A small CTC audio transcriber, trained from scratch.
Training: muon at rate 0.0038, 3300 steps, batches of 64.
Data: trained on read English sentences (LibriTTS-R), 15625 training examples, 13.5 epochs.
Rows from expert 6 of block 5, named by matrix and row number. Rows with one number belong to one neuron. Each number is 128 + 32 x the weight over its row's rms, rounded and kept within 0 to 255. All counts start at 0. Numbers have three digits each. After the name is the row's rms in percent of the matrix's.
# up: expert up (model.blocks.5.mlp.up, 16x80x160), inputs 40-79
# down: expert down (model.blocks.5.mlp.down, 16x160x80, transposed), outputs 40-79
up.7 098:118112146126158092149168148154146145084123078094110169120138083166139129154117073101068094118140096155088138153112127122
up.8 107:062116141109089186107097166107177113146134121132143149145120113114130127150143145194100143163146156103131118118123111108
up.9 100:120147134153083092161137102158072141127145104145184115165094103116143040105192148162069153152092070123142130117149143128
up.10 093:140133128153113133091140135172117105126149189143084110162112130086142179118132115065060124177092134192152194150115096111
up.11 091:174190058151123125116181094114068127119162165143089095119119143097128093138166164104126117114131112160143144144153145140
up.12 097:122167141123162123128136166158100181141162159138148056152094114123199154177145099096092080180117139038180151115122130026
up.13 103:186148121103120087089081158155160159112127143063150144211161136102149135151147169098156151109043072095161149091122155121
up.14 110:137153117090129133084148180196150107146151108144104174104095158106116156122098116086086127058153163090087123097162124083
up.15 079:186069104152092162128157117123125086162128131118165095108175169112091148084131148137126091102157115132116105123094137116
up.16 110:155203168189182085150148137149122128143156102077129163176114105161153114125135087076129112127064120157120154086174100130
up.17 093:128067156136111115147097139198127166128134117113101188049105146145156147175100134100094153084134154106190124138121106150
up.18 093:094215107153149114167118092140157149141113194123107144113090141155057027081071148160089105136119109160176140166116117103
up.19 098:121065119112136128136159088192161159082147183112170106106113120114139105115122137134109115089052171184142132192107114101
up.20 112:115095190118085106136161143192104083136070179144115129147074164102113167107138057137139112100097144137092100124168179073
up.21 093:086171163134123116144170165197152126162173147133085127150160101125122104080134144141116189145116183191122132103136189186
up.22 111:132057147116124150138113101138209167105113097075127140116130095136116157139156195140103071085107185143147175141205155115
up.23 097:152104121141154033092106150088101159146123074098181091145149065136180080152133143103131164123127161125141177112104105133
up.24 104:092165108060152145147140137130123146168114110145079107189174132085135159165175148141114151131135148115148128175172147142
up.25 103:070117180154134079137110119089128180083085141139093144088165104091147061133132095136120167120130133065137111175121138112
up.26 092:109133126010120105139137135096079214102175108114125119152159171109162127105172103173111125143129139116180115204089086147
up.27 091:089120138048118177088090115111096134096137128111111155138128075115136128123116085127166115136147151121136117171114091114
up.28 099:112158168136150119205127133156088146105163132186115069139126117123136182186109118164139117133155141129126128108116123123
up.29 097:133084058081114069067111104119035187051147175164117154147161144136187107135127133168072180140181099100144131117125145161
up.30 109:098145135115146124133110080079162108092173097108114108125132109118172090108098126111101102160211117077134126107105151199
up.31 105:073120093122167155158158093120102198134176118132108147112163159119103102176157088148143076132101188104124115106146135111
up.32 106:164128148190152087141116166170110055139101125142159111140116127136129111122139122091137084122113128167153167084092155100
up.33 106:131109191098108127096099102150157146122100095160191112107081105071180124105087170191105151111209129156145127121135160132
up.34 099:104131133109120162150130110163135141101144139093111193159155121103134049101079219116176114087105118091152117146132175151
up.35 114:086115130113131119133141136112126130162141112111104107123138183142144106094171113125153114167142138165158152196151115147
up.36 092:118149102084104090138127157121093122112078203114136074126088101157119126081133117150177139131180101160193121121113120126
up.37 106:111129154156102169105172159175166127141096156129130146117192106119161162146130139119135168133142149110079163073134133127
up.38 098:095127131103108198128200103107053149125147124130108059107160184091185063113089060119164108138143181082190145127133172138
up.39 082:134100143089165155062123139176131061168138111143117133113189154172136119101098073101093095161093134122183069148118138097
up.40 087:122102144114131111147134150069161143168101128178117094086084168152154105120105152090079132071115100121111105165214134076
up.41 092:139118088135102094120089132094096201118108075134119138096134158201107185134104098155179135062133143098087121137158147134
up.42 098:142057143122167163153132134086127115099129142097135127147171187122082129169078070136175144124122097100143149130074149131
up.43 092:116136125090133081126134141070134138150110142110132092160123103179090078101124121197134088147095180139097136141081068082
up.44 093:200134108127071104072131096154125146156078137142218093095141141074123167114194222181069179120144121151167064129123121106
up.45 104:135137104151147089094172151130107163087145141167122117163102129124160102159092135116117115108083117090170128116124129097
up.46 108:135162139211122141185129157149153157077140158118158096099161162103181137125121137136143073133135167069140172115141171154
up.47 087:134147109108112140146030172133169120166156126137095106085140159123068194165180135114140172124164114108160124047081100104
up.48 114:124191131090110122101157108112141079130129122176082166086111151166142152145052150106073186123104112151105130154132106158
up.49 108:103142131127146107158183117072146061116124111149120153080117106152174054109082161162086150150157128106133119092187079173
up.50 101:135108117139184119115062133135155210084107198156189128148205127141106204138181185135189114148147131184125146143153090104
up.51 103:107123127119130153125142118115106126100129133115172156083116105122084131169066119176163201074112103135115092141193096059
up.52 098:064139119131109078097167160137124087083073134151113161156116166104160112155179160181140141083173156138090051131187087174
up.53 101:117082122111125179160150073134115131186146071107132073140116104113101154180122122088048143108165079039117114139083127125
up.54 098:099150114164130105098128166139191132127131163135169154190143102124119138131053181079131127138166167061085175162119155122
up.55 115:081175125101116110065104129128081093118139183118103104114121138134132217158111131124173149135120067166142148084088121139
up.56 090:128202111168174132125152131156084138140145199169122176133117092094125105178125089095131127125106103162113140098144175099
up.57 093:191171119160127113072152075126116118191157226102179087113140138146110113121112117105125157140117095107173164085164122089
up.58 094:141092152078137124136062119088154107128163144075184135183116086122131156143169039149092128129092168110168097172106157148
up.59 084:133116120091122142157141171123132120137173112128179082117119056125140139143120190064140153123104083186166176186116129131
up.60 090:075128120177116092106163139137190117123076154163139134094138163130060145174087173125085122122139112182165131117095156078
up.61 107:169127139142113111180090112141090116171122115100075118171157122125145110176088103107122158145071125101149104144143183104
up.62 108:203163126152149137131181150125073158090138135085165124118094107115133097091096100133146073062089139163153160112148136197
up.63 085:121098123109077081158155167176162140140142187137104115146121120127112197169160045113095122138139171171096093098112115114
up.64 109:128177093080163125152114173124160147201166070049095162131108139154124166124119090113126077177107180166139125196158141137
up.65 096:167067092171143103126142154124169067155118098164129060141093107142134051092188165156137123096115114149076141157161130133
up.66 091:139165086145158095107147119103116160178162122200131082165124144087112183145080131157140123107128138179149120163096088122
up.67 089:139170136172070144153174175107083105131101155113154163136182136107104124127084150111099153097096123131124113173133143149
up.68 117:064145111152124178177081151120160147115120095143141171134166069099131081084130131161127132160140113117112159079109090115
up.69 086:151098157134130103163107163153065136158135094112096125131154179160144122139036124125167138151131117094158133086115135080
up.70 101:081108149130177125106101090165095103160129127156202079134114137126086131116177112119105119142178146140073156113128154125
up.71 111:146143123119172136121107093136139141115076102111183081158043168083091128128124087071162147144123141106130164097076123109
up.72 110:130207103171126136082121182153126087134137090192197094136153123119147063091095162152145176134155077137111108101116131136
up.73 097:121063093094101102136177122101125091155179100065096110128147161141183147224121130139124140136124101158088152132078124189
up.74 112:123068121129158130148098190127078095155118136138146181097166156101136173178093146178108062140162158147111100121129183197
down.7 101:177139136101148151133176073083153055138131053095138155101133108166101187081160172100058161110141162163111163149136115181
down.8 113:124119115161118070113109121107086143061070146138125127149154126130172156107165127130038137070152089172116116107081132151
down.9 106:171195060187115146076139073050124126148198100104138109121135072128127166090175150135116170188121168088140147137100084114
down.10 095:107147133066127163151126150142140129201098148143132145148151139171184117180117126166162074077159111139160136144131154090
down.11 091:098169076087152157124101157168080124138147131131095103117134141126166132107125092162100123086077141111120166119144097042
down.12 098:105137137125115113097104158096111068071112070104118155094122148127070135114123113132121124101094117115115131080166100109
down.13 101:104127130124149142111153134111158071100108177196117173112128169104130161094117130113132146161118121128075116180110172096
down.14 110:143091145111121182109167196154143142118075132134138125110126156138133111139123180130091129106162126152130122176150084110
down.15 079:116123132167098153095142150146111170073140150122088186155097182157136159144156168160149107113108146106086136113123093109
down.16 114:120195158119140131158149128136144123093083091122114174143140133087131119148130122086083146190124121072112090132145077115
down.17 088:137112113102146121184106127149117088140112171177116085135190081131126111109172110168125166139182142155096100200121167148
down.18 090:154125168157131153145117130132110116092202091130144120137133159130174159138108135142138172160101143149166144157179135118
down.19 087:092156109145092126118078100161172170121129083168113118153154170104090112131164191155085143118112068123074169150125133090
down.20 113:122102144118100103208148144150138129064121163111107126093128177081160105155121131143119111152105191073129125094109103117
down.21 091:118093079168166134137160182073063114073117125083120137161107125133150149117142137109167124080131157150128154103178098122
down.22 116:121101112116120167120078106148130206138168187106155117167081121106126122110171136088159133094172123116152082106127122105
down.23 095:147147138139130169127153101128150154144157089138192103122132130116053119094197143103142167175126108162103074130135113117
down.24 103:051131131152110152098083103129100158120115120116132150145114171114138163148121118098037133127145139180095140109162152073
down.25 114:124122181115150132155115159079120184103150179152117130116093043176145120080153175160113078149103198141151116136147103109
down.26 089:089152105189118139092145116147056143118144114195119152153154128173077115192091110142119137137143133157136107124141095156
down.27 088:132126144151111120130144130131165088164121117143163060108090177141140114125165124125060140021186169118117120133070121129
down.28 096:184085125135144148048140124161176108158108097095131105169150145106192106151123144132175139147177138164138097130119146088
down.29 099:064130151142161134164120108147162096117089161171204136132128106103088098145129105189100157098140118186109124141079100179
down.30 112:093120100143123124171119147132136103114115107097167090160103090122120096159097110209152080171054134129131139086068175093
down.31 108:100160123148144120084098108081134192157188111119132144131102125102094144132129092199099130128097107124130109093108147150
down.32 096:084112130112147124073166110094144092118125108130115162131103088129167124125110143166174170088145097115116197150125111134
down.33 116:080129122163130087151142101081161089140133109094179090086165166129153072130149115131173084172141092145083127111098106105
down.34 098:159117135122049097154114154168226122141070148142118091100205165099136114077143143124065160149108135134119160156132171076
down.35 122:132156073136097110110136170126110125163183117173117156136135095139090135130142098086181130158132097079092165143070148174
down.36 091:121132149188080074115143183116117108133163063132149095184137118147129134150088098138135093133054130085155174140148131188
down.37 100:164179106157125113128106058090117148131111090103058143148128174143128168130098143062098109110115117142148176145088154125
down.38 099:155144139173174171172121126148171080147151099099136151046115101114125123177065128131118136123132138103121100128156135159
down.39 077:118133139121188126130123110154152161060117129124131162101170091123145142137168056126105132107111064143182181134094183144
down.40 083:173174131110065126129130141120118123117190137106138189185169140100123143106145061107134126160153179094156084174075178174
down.41 088:130081112095134136134140142165153108098165203159080125113154091078136126133108172078078140115134156178098104181132142132
down.42 097:102126132096085074132096135160143195122147073110140111114141119118094077117192094120139182166086219148158084091088141136
down.43 099:174120101136113147088125141122141141133132090107132123201071134045101136127134169120062147129120115138182127118133149157
down.44 098:085091099177104087077130087165169113126139122126097098140057149200104101115124131127121123121160109092129101109126158153
down.45 105:140097079057150150112114116103122100101115169119190172088055180165115168128133124138131100095101146102098108119160145131
down.46 106:115104134088132078112088123117155106131148141114107125113073095113173095140124119153132138164130121134122130083095098053
down.47 083:064132043120133083132175116123116150088096159152120144069160149149147142186124127134127100102126123122110136122205126080
down.48 107:142084122125109115067139140083093158095155154124114131161088190136108173140111130090146127106164114112120107079096059145
down.49 114:081167137113079157174170160132106106149080113137101115141112134115125064088072160158075087083180133102091101231122144124
down.50 092:144115102098095156084188127129120150190132154088108119131100121117125133106112168111089105054078171169075118119174110146
down.51 094:151107145189095099097132095083122102152136139179147075108138098196101163158118118091165134105139198154117096119126126148
down.52 103:153180134175114126174145104101107157090125102112127068183150124107123109147143094133132114093132133135120155190118128117
down.53 094:152058103156151112144116057148074149091190190127102123124198111125168212120124111151128092057133119147077078117130135127
down.54 100:103112123109111100138146134126119176157098077101118164160133132140109123146142131138194096127161107145164131116157149127
down.55 111:167093210162154081128149147131158115146127164135110103080125123136127145119053097118143131071142119119113164068114073183
down.56 096:116120127121154121072122109123134151080087104195146126087140098099099120101139142142139128159177167109148123166155151139
down.57 099:129142154121186133068140109111114175141126113182081083057124141126135105083106151185113074134086104155129105113091137086
down.58 095:117185120140111134091127143149145152083131159102173144118135068107084177089138139109136180088103082146146146111101075118
down.59 082:104177033068112162160111125125151180138144061151123126099154141072107078114136142143172061137146094168125119165149120079
down.60 090:073150073131177130096119112156113234190118093103121118135090097139099123069159151155188103104152163130162113140119086140
down.61 107:149138127044158158105123155146136166192127172107115142136161157124120150115091165072099148167139104158117130145144152094
down.62 115:141118177136110181149124147116075083139126110137171131110117149094101106128071128114166072131073173128086124080168122092
down.63 078:090158138109159137084171138140161098126182135128088123138124143068095180157147180180113138093105126106177100149142076131
down.64 113:103118171151121154175121170126202099171178082084165120124145150118068120175208136074119114162103146113149156105139133113
down.65 093:139139120094127149154104094171152097139148150134120158120120135120167133077171104111158051135189127076076075082151101188
down.66 087:089135130089162153155102122093140161126044135125165120148172131098202134119176158115097106120150122161164159168130169171
down.67 090:143153161102179125219130112142112129191127174088065118165137107146144108153171149162149170106109111151060114082105098082
down.68 113:123124148108215154134114136088093167131065175143155152093104147196094113128091134106133136138179077142117170135167142089
down.69 086:154139174101078078159115103132139136108136167120160096088162068082144066116146147134146148123140143155145104179098143138
down.70 106:097099105109166169097115071116140133200140091156118125120145114134124145184125108113108104150145093134171128048161102132
down.71 109:142125202115086110115187102104174154094090132197162159139102112163118143189135124097172087143122066078102154122110130188
down.72 116:165102129129157138083151116159163087168148142106126105126106110109157092096156130131143098146041125137135123105172133128
down.73 097:139126079177118064103122143165141141105144090181128186200140110128126134157149067130184144132172160175151127145143096186
down.74 116:140115160155133209101136077100093184083138110129119124112155138158066180149119098051132137133135097088182192113104155097