config.toml
num_experts = 16
layers = 8
width = 160
max_grad_norm = 1.0
lr_schedule = "linear"
adamw_weight_decay_other_params = 0
Rows from block 5 of a small CTC audio transcriber, named by matrix and row number. Rows with one number within an expert belong to one neuron, the router's apart. Each number is 500 + 40 x the weight over its row's rms, rounded and kept within 0 to 999. All counts start at 0. Numbers have three digits each.
After each expert's rows are labels from the 100 clips, of 14976, where the router gives the expert most weight on average: "strongest on" is what is common among them. Only what is clearly more common there than usual is listed. The data: read English sentences (LibriTTS-R). In brackets: how many of the 100, against the usual share in percent.
# router: router (model.blocks.5.mlp.router.weight, 16x160, trained with AdamW), inputs 40-79
# up: expert up (model.blocks.5.mlp.up, 16x80x160), inputs 40-79
# down: expert down (model.blocks.5.mlp.down, 16x160x80, transposed), outputs 40-79

# expert 2
router.2:460491516419511485409474484530511460531467448461502525498487470473500431457534557527528545505537483488477436456503544406
up.9:475508583531511516464560475510490514573523533530504515592466498557484476588533459494528508504403486512498476539439474429
down.9:564424443531510500522480448500541443506449511570471517512478487505519465599428539448546509542541477424447594459483480550
up.10:566521549428538507469543504500470514517508491507519550462593516504472523492493481463520475471521508535409513532494521465
down.10:498518437523454574572497551450499499463526492479420474569542457482471550511482425520588475535465477535509495537486604518
up.11:558558488463412470536497456498488488508542443518512489463515513461547423464477441543498557463498470484475525543507505488
down.11:476481473509557518522541488532483441453523496420474531502489536460454502537425475517434441435504494487535520469470488457
up.12:449489484465439461551578468552431471529571556462498598477544496500513483526527504527515546513501448493468496492508538502
down.12:466501519466480504510533476474447529545474520509513552465458519500447602480496571597499485543487513490504493566494476440
up.13:478521450483455441424483422516525520500487510500544537501505550548502572492515423510480458437486572549532455476458495522
down.13:525588539546528499475496527559452544437469521543423450459455512524471519452537559455488473492587504523485547596410477472
up.14:443411491570482429550532431511471520569463427454531509550486492546496520529513435508492443487442482435519435514558448570
down.14:489569507474504461574565603542454474493459475558511471466492506450478577503567461479448487525470484531539455477466510544
strongest on: the word "you" (40 vs 14.4); the word "be" (28 vs 8.1)

# expert 5
router.5:503468534557487548545457428483529531576505520523608468527536451505481550516509419588480462470436490488558473520502487555
up.9:499535518503525511570496510478493548507506540542601488436507499456467446467510509478568504524459519544524506501547488530
down.9:518541557465559473564456525483498457432541559381500481441454565543509560506539449489560510474510508476498423499506523449
up.10:571420582514439461450492459442500528517499469540487570525521528559452488528546588475432562481477489427468482488488499532
down.10:460489520504468474476515521550578508530470456543422419449478531461455459491458491530457493594448442556597544498530539524
up.11:514562565526485555547544521469525525505544461469526584496570564531537499509463484520453444500427426540567565503491478536
down.11:572457435515542540529512513513547474478436497475510489526461465424554501456504571514401530506446473571477523514527591479
up.12:449425552561497568453518422540537571507498481472528518491434466513501488561591469500526506423530503498530517477494532522
down.12:503521506512528524533475565429497409558486518492500497512457546493482512524485478406436537532521508419465476555476526433
up.13:513530537545496488602586470460488471513496463458461468510589445481523433462523541552488575538473466458535520530546518531
down.13:530539443466498538470511502499488546444462488507524464488519461518389494572572488504568521461476545557531470454473480476
up.14:577554402442425491514367534493494493531523543560529536443497532551476463452484493520526509458560527441579510485492529470
down.14:507440597502437500470501450486518520421470487483479508527479516500491477520488539462520481597523513522486447489517467514
strongest on: the word "no" (25 vs 4.3); the word "not" (25 vs 9)

# expert 13
router.13:507563492524526478477549435576505519449462432587514489526470458519450484463395476498565524479568556490497550502470527461
up.0:398583494497480506502482531540555538550476470519515481477505553504528434474561494522532500445546521425503444447567487468
down.0:501525577507507528474505496479463532575542499460514535496468458538563496492517514533501447510507538506544501514505529580
up.1:551450508532570465520521442493470470523505585553492521460457501530499556462486494578491557481527500495565471520525467502
down.1:476532465512484560513457524623463483457508456495474426536408470508486478570513499473562509473461508578427513495433503508
up.2:460511432450457544506494529514525523537581473528530513454579488564450530515542461441494553525507539502490568484462490539
down.2:584474567513479514514512452488495490447503547463437487436470506477502462525457557477427514455557547448512434531507531478
up.3:476471476554584476500493553462501586515456482451524446493489489496500536498543430468494514546506528516513580470500479494
down.3:478564476486558491596534471462529560527463476492513521433572504474557517489462460493484482519524395551551509542493515508
up.4:504520463477424538493470496549521438480560486423523512473549551527505540528462442514464529599504546437524555478427564529
down.4:565499519492514499506497467503465557463540456521505463545558581489436460463523481496482478516565452502504467517518510515
up.5:495392493462533433552518420471540610534490502615542575481452513559499505558572470401475453428462456536469525537423539506
down.5:505474455580479507490471443435513536383510495516502540489408474420545498496543547509494565471484437559451511506461443424
strongest on: the word "to" (63 vs 30.2)

# expert 0
router.0:535414559534520455508495499499515541523490472490521423574495498496606458521494510516487450537488509535456496532471438567
up.9:424492522521468520562499513497550503489452497546448498527573448524581467495486617537537519541522449492497539525501514507
down.9:537522413504421487499521477523497547448448481453549499459546598485376536467533528409525490460503536498549451462485572524
up.10:522447476527521489483484572497457577488490459404536498536515484514513450548508476464551514506415569464496437521480544515
down.10:499483457462611442529505500488515573494491519561505533560470558446496500519466453459506443478558475518525511575504510421
up.11:444471483495523522477506460531455531478488486429484536435543487412521559529485509549555489457523480540490480458463525468
down.11:512450449430535474489492490447530533463528502558514520528436482513486494500478550492526523555527430494549596487519530510
up.12:535526506466606462522417579552517489559506492519574485562582551451564556478471449508504418529544522440483499399438453503
down.12:576487532512492506448474511499574543445513476512515386509516502470482429500556542522501480536483456481450561484574499489
up.13:456416467446449481429453496528496590538533482471517569502585451467486529449488540497501496490508531467469427482492514524
down.13:584566534502555511543509523440424481538529459490483462478426531504470508509456491453452560535578509415419477549496548498
up.14:507534517465503456556409488530533536511468570493512446513487553489571531492447401515475413519498485544564477497520459599
down.14:482459466546511521421536521459483516496521500484477472585439449542526525504488453468480574485575552519482508496484460499
strongest on: the word "you" (43 vs 14.4)

# expert 1
router.1:496451526486545494466570448488460479476546584463429469416488482546533486531498482452516522509450463460509502556563481477
up.9:542482521360576517528511495477499521517503542496467537501447503495401526528519404500520540494498423471515470481522468448
down.9:527531512560526521460482433552483475530512525440571465482489433486463534523497548471437502525453534523453466501542553487
up.10:524554448595484442540433492511522388518538488541488459495521528498462462455538516499448455477512518515493466451502483452
down.10:526478531451500490507524514459531526448506521502476538469533453577487501462491514551505536565508506510439493522508546435
up.11:503500584475509555523628551515487512462522516448510493505550499440524502502475441497517530472503506497495453465464537522
down.11:479555506554451508538493547561520444471449508438552458458463515467526445494568557534551540496522539546493543533489534452
up.12:539507462537514480465564491445578516526485524542499483532525455511494605460557505496427535541497513563504529493466494488
down.12:465493540445519491413463465427481511513425488482547532472492483543547491516505465496532525447502494571471516562489565539
up.13:485518463468448490497441524499525450544517502516484472537556524515470588569482541492501559484472411510521484520462454498
down.13:494464475562537464522466521501463469467522529533487566540432511488431546554496532534522503428486479476458466455492477535
up.14:496526594441543556519544532526547485469536462500448444488538466489471459534455483592585445499480501507513502481492471491
down.14:503457508559524524485492523471438429455524495529495444468491531471443489509511486521502441417478417518476492506523461471
strongest on: the word "you" (32 vs 14.4)

# expert 12
router.12:448547476566525496539497472554446455491480482586493482518433491465520513455469542505558443567550531483523523547549503548
up.9:527633492536481524549432486509492509580511503502497550621534523516559468454433536473533494561489490503509531522576513466
down.9:458521512507515488483531506505482410576479450474471543459535541475532536480464512582508500514503421491512519397570591495
up.10:458436572551437514466468482533493518537507537555512537480548502530525531552498458495460415459503424572525465454539501513
down.10:477458540516530580529547503580496473409498484490439427479492455549530521570463520545498553506484475527517489491540500505
up.11:418528470512506495458498564461467465471522547534531512483517502468456516437471550478566529587466435524505503448521513442
down.11:513484489542494500532474477488486521542545455508555505566487492467480540477452506499504543514454536427500588524496491517
up.12:473486508497470461415511480540546467472460481533512552501493509489491506567489492546524557408507540538528430547438506503
down.12:574505510577456525513471508516482485515486473490439485458496511454516509481481423480492442443557522433498518470544486495
up.13:536493527470500469570476481526451578487494531448551482585551524467535500533511491457492438476468547423561476445520529523
down.13:579504525408475518452573584521490522496465533503407572493520485481509468525467494486508548448570524421495506532452466413
up.14:466545458546417493458427487474500483499524499614446558469451484514492540537540511446465459534428467524492580502490480505
down.14:491502553517491487454463547509459498481453504500528500468535509569480497524430537512525507542497510513487507411462582397
strongest on: the word "was" (35 vs 15.3); the word "that" (32 vs 13.5); the word "for" (30 vs 9.5); the word "with" (25 vs 8.9)

# expert 10
router.10:508400552420454525508526473485540562444469494476482509436523431596546428490553504590527520539424507476464504524498500508
up.9:424575475541492556469547537580528462519490558480467519438530540449551482495455501501525471505564509487507486531464535498
down.9:543462472561476521458516562483503487531506428476527509527531532491573484556446475478548487520527536512574480509452474464
up.10:567433416544561558486450460494500476472499435459422471514463483516471452437580491444478548449457486504568487539570520499
down.10:505543517533509501517481485441483561464455465473481452543425543499489526522530528434465504499535540473538514414428483519
up.11:496511516444451590524465490420516490498565489453454502485517523509553460456534516485530499501483450543501479494469497499
down.11:516511541518549515462460429436493570510493543413494435535459502526468516503521484516470558506396512386499490504532506505
up.12:490465512509520497559449457486518466562443478488442505529525466549458395438553500520501552528485531406563432574493474563
down.12:489492511525478468482573488448493456466501502451544492427420493437547469553506477505539500493471483532526435479431478442
up.13:509445524464462451560475505546481482505515556480523446388451518496509606554410420504456490512536573511511438455523511523
down.13:489494502531540519539501487474529433519525541585520521477521523456521534469547495511473510511559472493496548528477533507
up.14:508488506500459452454460451456553479472487449507481507464460540568443512495520438534471535480564475477510546556461561483
down.14:418497388506540453538529404524470478494412471471559459467525528463506478473563483503492510452516528565512499528497512560
strongest on: the word "said" (29 vs 9.6)

# expert 6
router.6:398511469580495464461524540542461399502525546467483498525521491428527492512483547523480568541454512533526488510466581468
up.0:545503471500436476579486501488541430495565455408537480495497519500549506508512521483477611481491454511454558479488517505
down.0:540472461473562432492538552576475402504486552511493503512497562511496473478509524452507538494493479509529520458498498478
up.1:485438504548576429495484576528442506466511410478489460562503483509485513521544465493489457496515475521516435493482453537
down.1:541515513504472508482482546595464493610449590467560522473532480519504495450473510497455461482504497537579554503547534458
up.2:452487483459491510546481537511473477491475539466525481534461539481476489511562604569458463457530576448515496497504479473
down.2:476501459514461438509530477556459550539507497516502482453523533479495452493389444457438548550492427478507515473504500558
up.3:498496522548529516464494459498505542450521486540573526529587475422471539513530512520416460563585437574478572472500502561
down.3:436472440453461485472516504556501483495473539480474417555463456592548453491519490552522511519421531440531460495522441453
up.4:420509490543516542495560502592446506464475523495524485460548469526500485482509440575477522450496449523505470517532459508
down.4:579499500500434458581488543529568457551457550475507447525456464568493522483553449475404517508542507446492545463481583526
up.5:494493519514523497423497519488513469459530511502494519521510471502555502504406516470461513432536493501414509548528443506
down.5:515534586480447505617483485471520473468439538483520519491461457505496497446526465482518423584521578522552473566480445469
strongest on: the word "and" (63 vs 31.1)

# expert 15
router.15:503483462569426522462431453478472485431505476593500527450521464518455555506484505471453500448564520432493518464511555426
up.9:512500508471470509553525432464508533430453492545514502456558468541492465420538520556505539477501448561463516564477470441
down.9:463479390539482486555549513424522515502490403440504498507475617465517531484440465492563519549525514523441475430496516527
up.10:490568555451545493538468523531468463494422497480519533447451518451500531453481491482459473451527498531494553461578501427
down.10:502500512476478531544581469466543444481574521529478444585541503557457504472494501557520482548477484538541524504414463470
up.11:541592475484429508472415513519515468492489525447536535436562519445454460400452479562462467473475517576554505458563542443
down.11:563487486477481444527522480420436500510513553430494512477473534530522479540441465515518490573556509484576527489517536447
up.12:468485490495495550418452452508543491463521504566534523494499510500486504449561586551504510475459494528594522571540495410
down.12:489466442456547552499581551452529501482487538451464518397549533517514517534484474495491532505428513554536448498461536427
up.13:479471524518465512517478518485559462473523472488440483448510531494457547491466497506456528463485475527507468476507508414
down.13:506518482498471506552497503518457563429510481538507517442505488463503544453430531457544516533469502540503427484500564463
up.14:484465532502492462530508563529547425475425529505594478505493487529449473480513550461445567525480575512550599476457479450
down.14:511566495517464499493511450461519482573496468467440518545494506494514504543489518492556490430535561518488448463491477509
strongest on: the word "he" (37 vs 17.4); the word "his" (30 vs 10)

# expert 11
router.11:549570426455484531483463543475512580500460451448467530484498478499504499436545540549525453448532434512457529453538521543
up.9:483446515484442512489472486494592508514410491465538506495561443559484454515569518582545500562444486538575455423480503503
down.9:460466504493529496491501505458441486507545518581511470511443528465444517554465439571506517492530501527440455485492491513
up.10:538488493573520477517554446575493531598513441538530552454516517507492564560458507482437526448504478534597555527499581505
down.10:530460582518460438513430492432454419489461586493496476597493470589566474564502544509490462526462581551476515514498468482
up.11:489445530470584478534537537472556586531436455526522491482510435563478525480544511519446507523445584552468497486594487487
down.11:491435492475524458448548468561494488502619479523475485526506500494512466543474460486456519541537392429571535447513482494
up.12:574412528528543479542494506506468437435427586419467399509448551498530609537485508478565474447492518503536515609463534472
down.12:498512554503536520502486512472483414486500521515442490562502471425526490491501491470478505446600495458529509520477460525
up.13:496554530508513487489456568487503520548498501524509483435443479482518492517427491463460449453477479561549611536472509504
down.13:477543502501436514505511483493542519461486527501517471530533432512620469444523439522521493502492504526490475474499523479
up.14:515525485435433531533454544479505496470485478538509523480522568499497481506478560537517486468482396450446448545496482523
down.14:431440460481529550490524462480481483530479557533444466495523514560465513485471457495456544504495575513483544458485562510
strongest on: the word "the" (89 vs 49.3)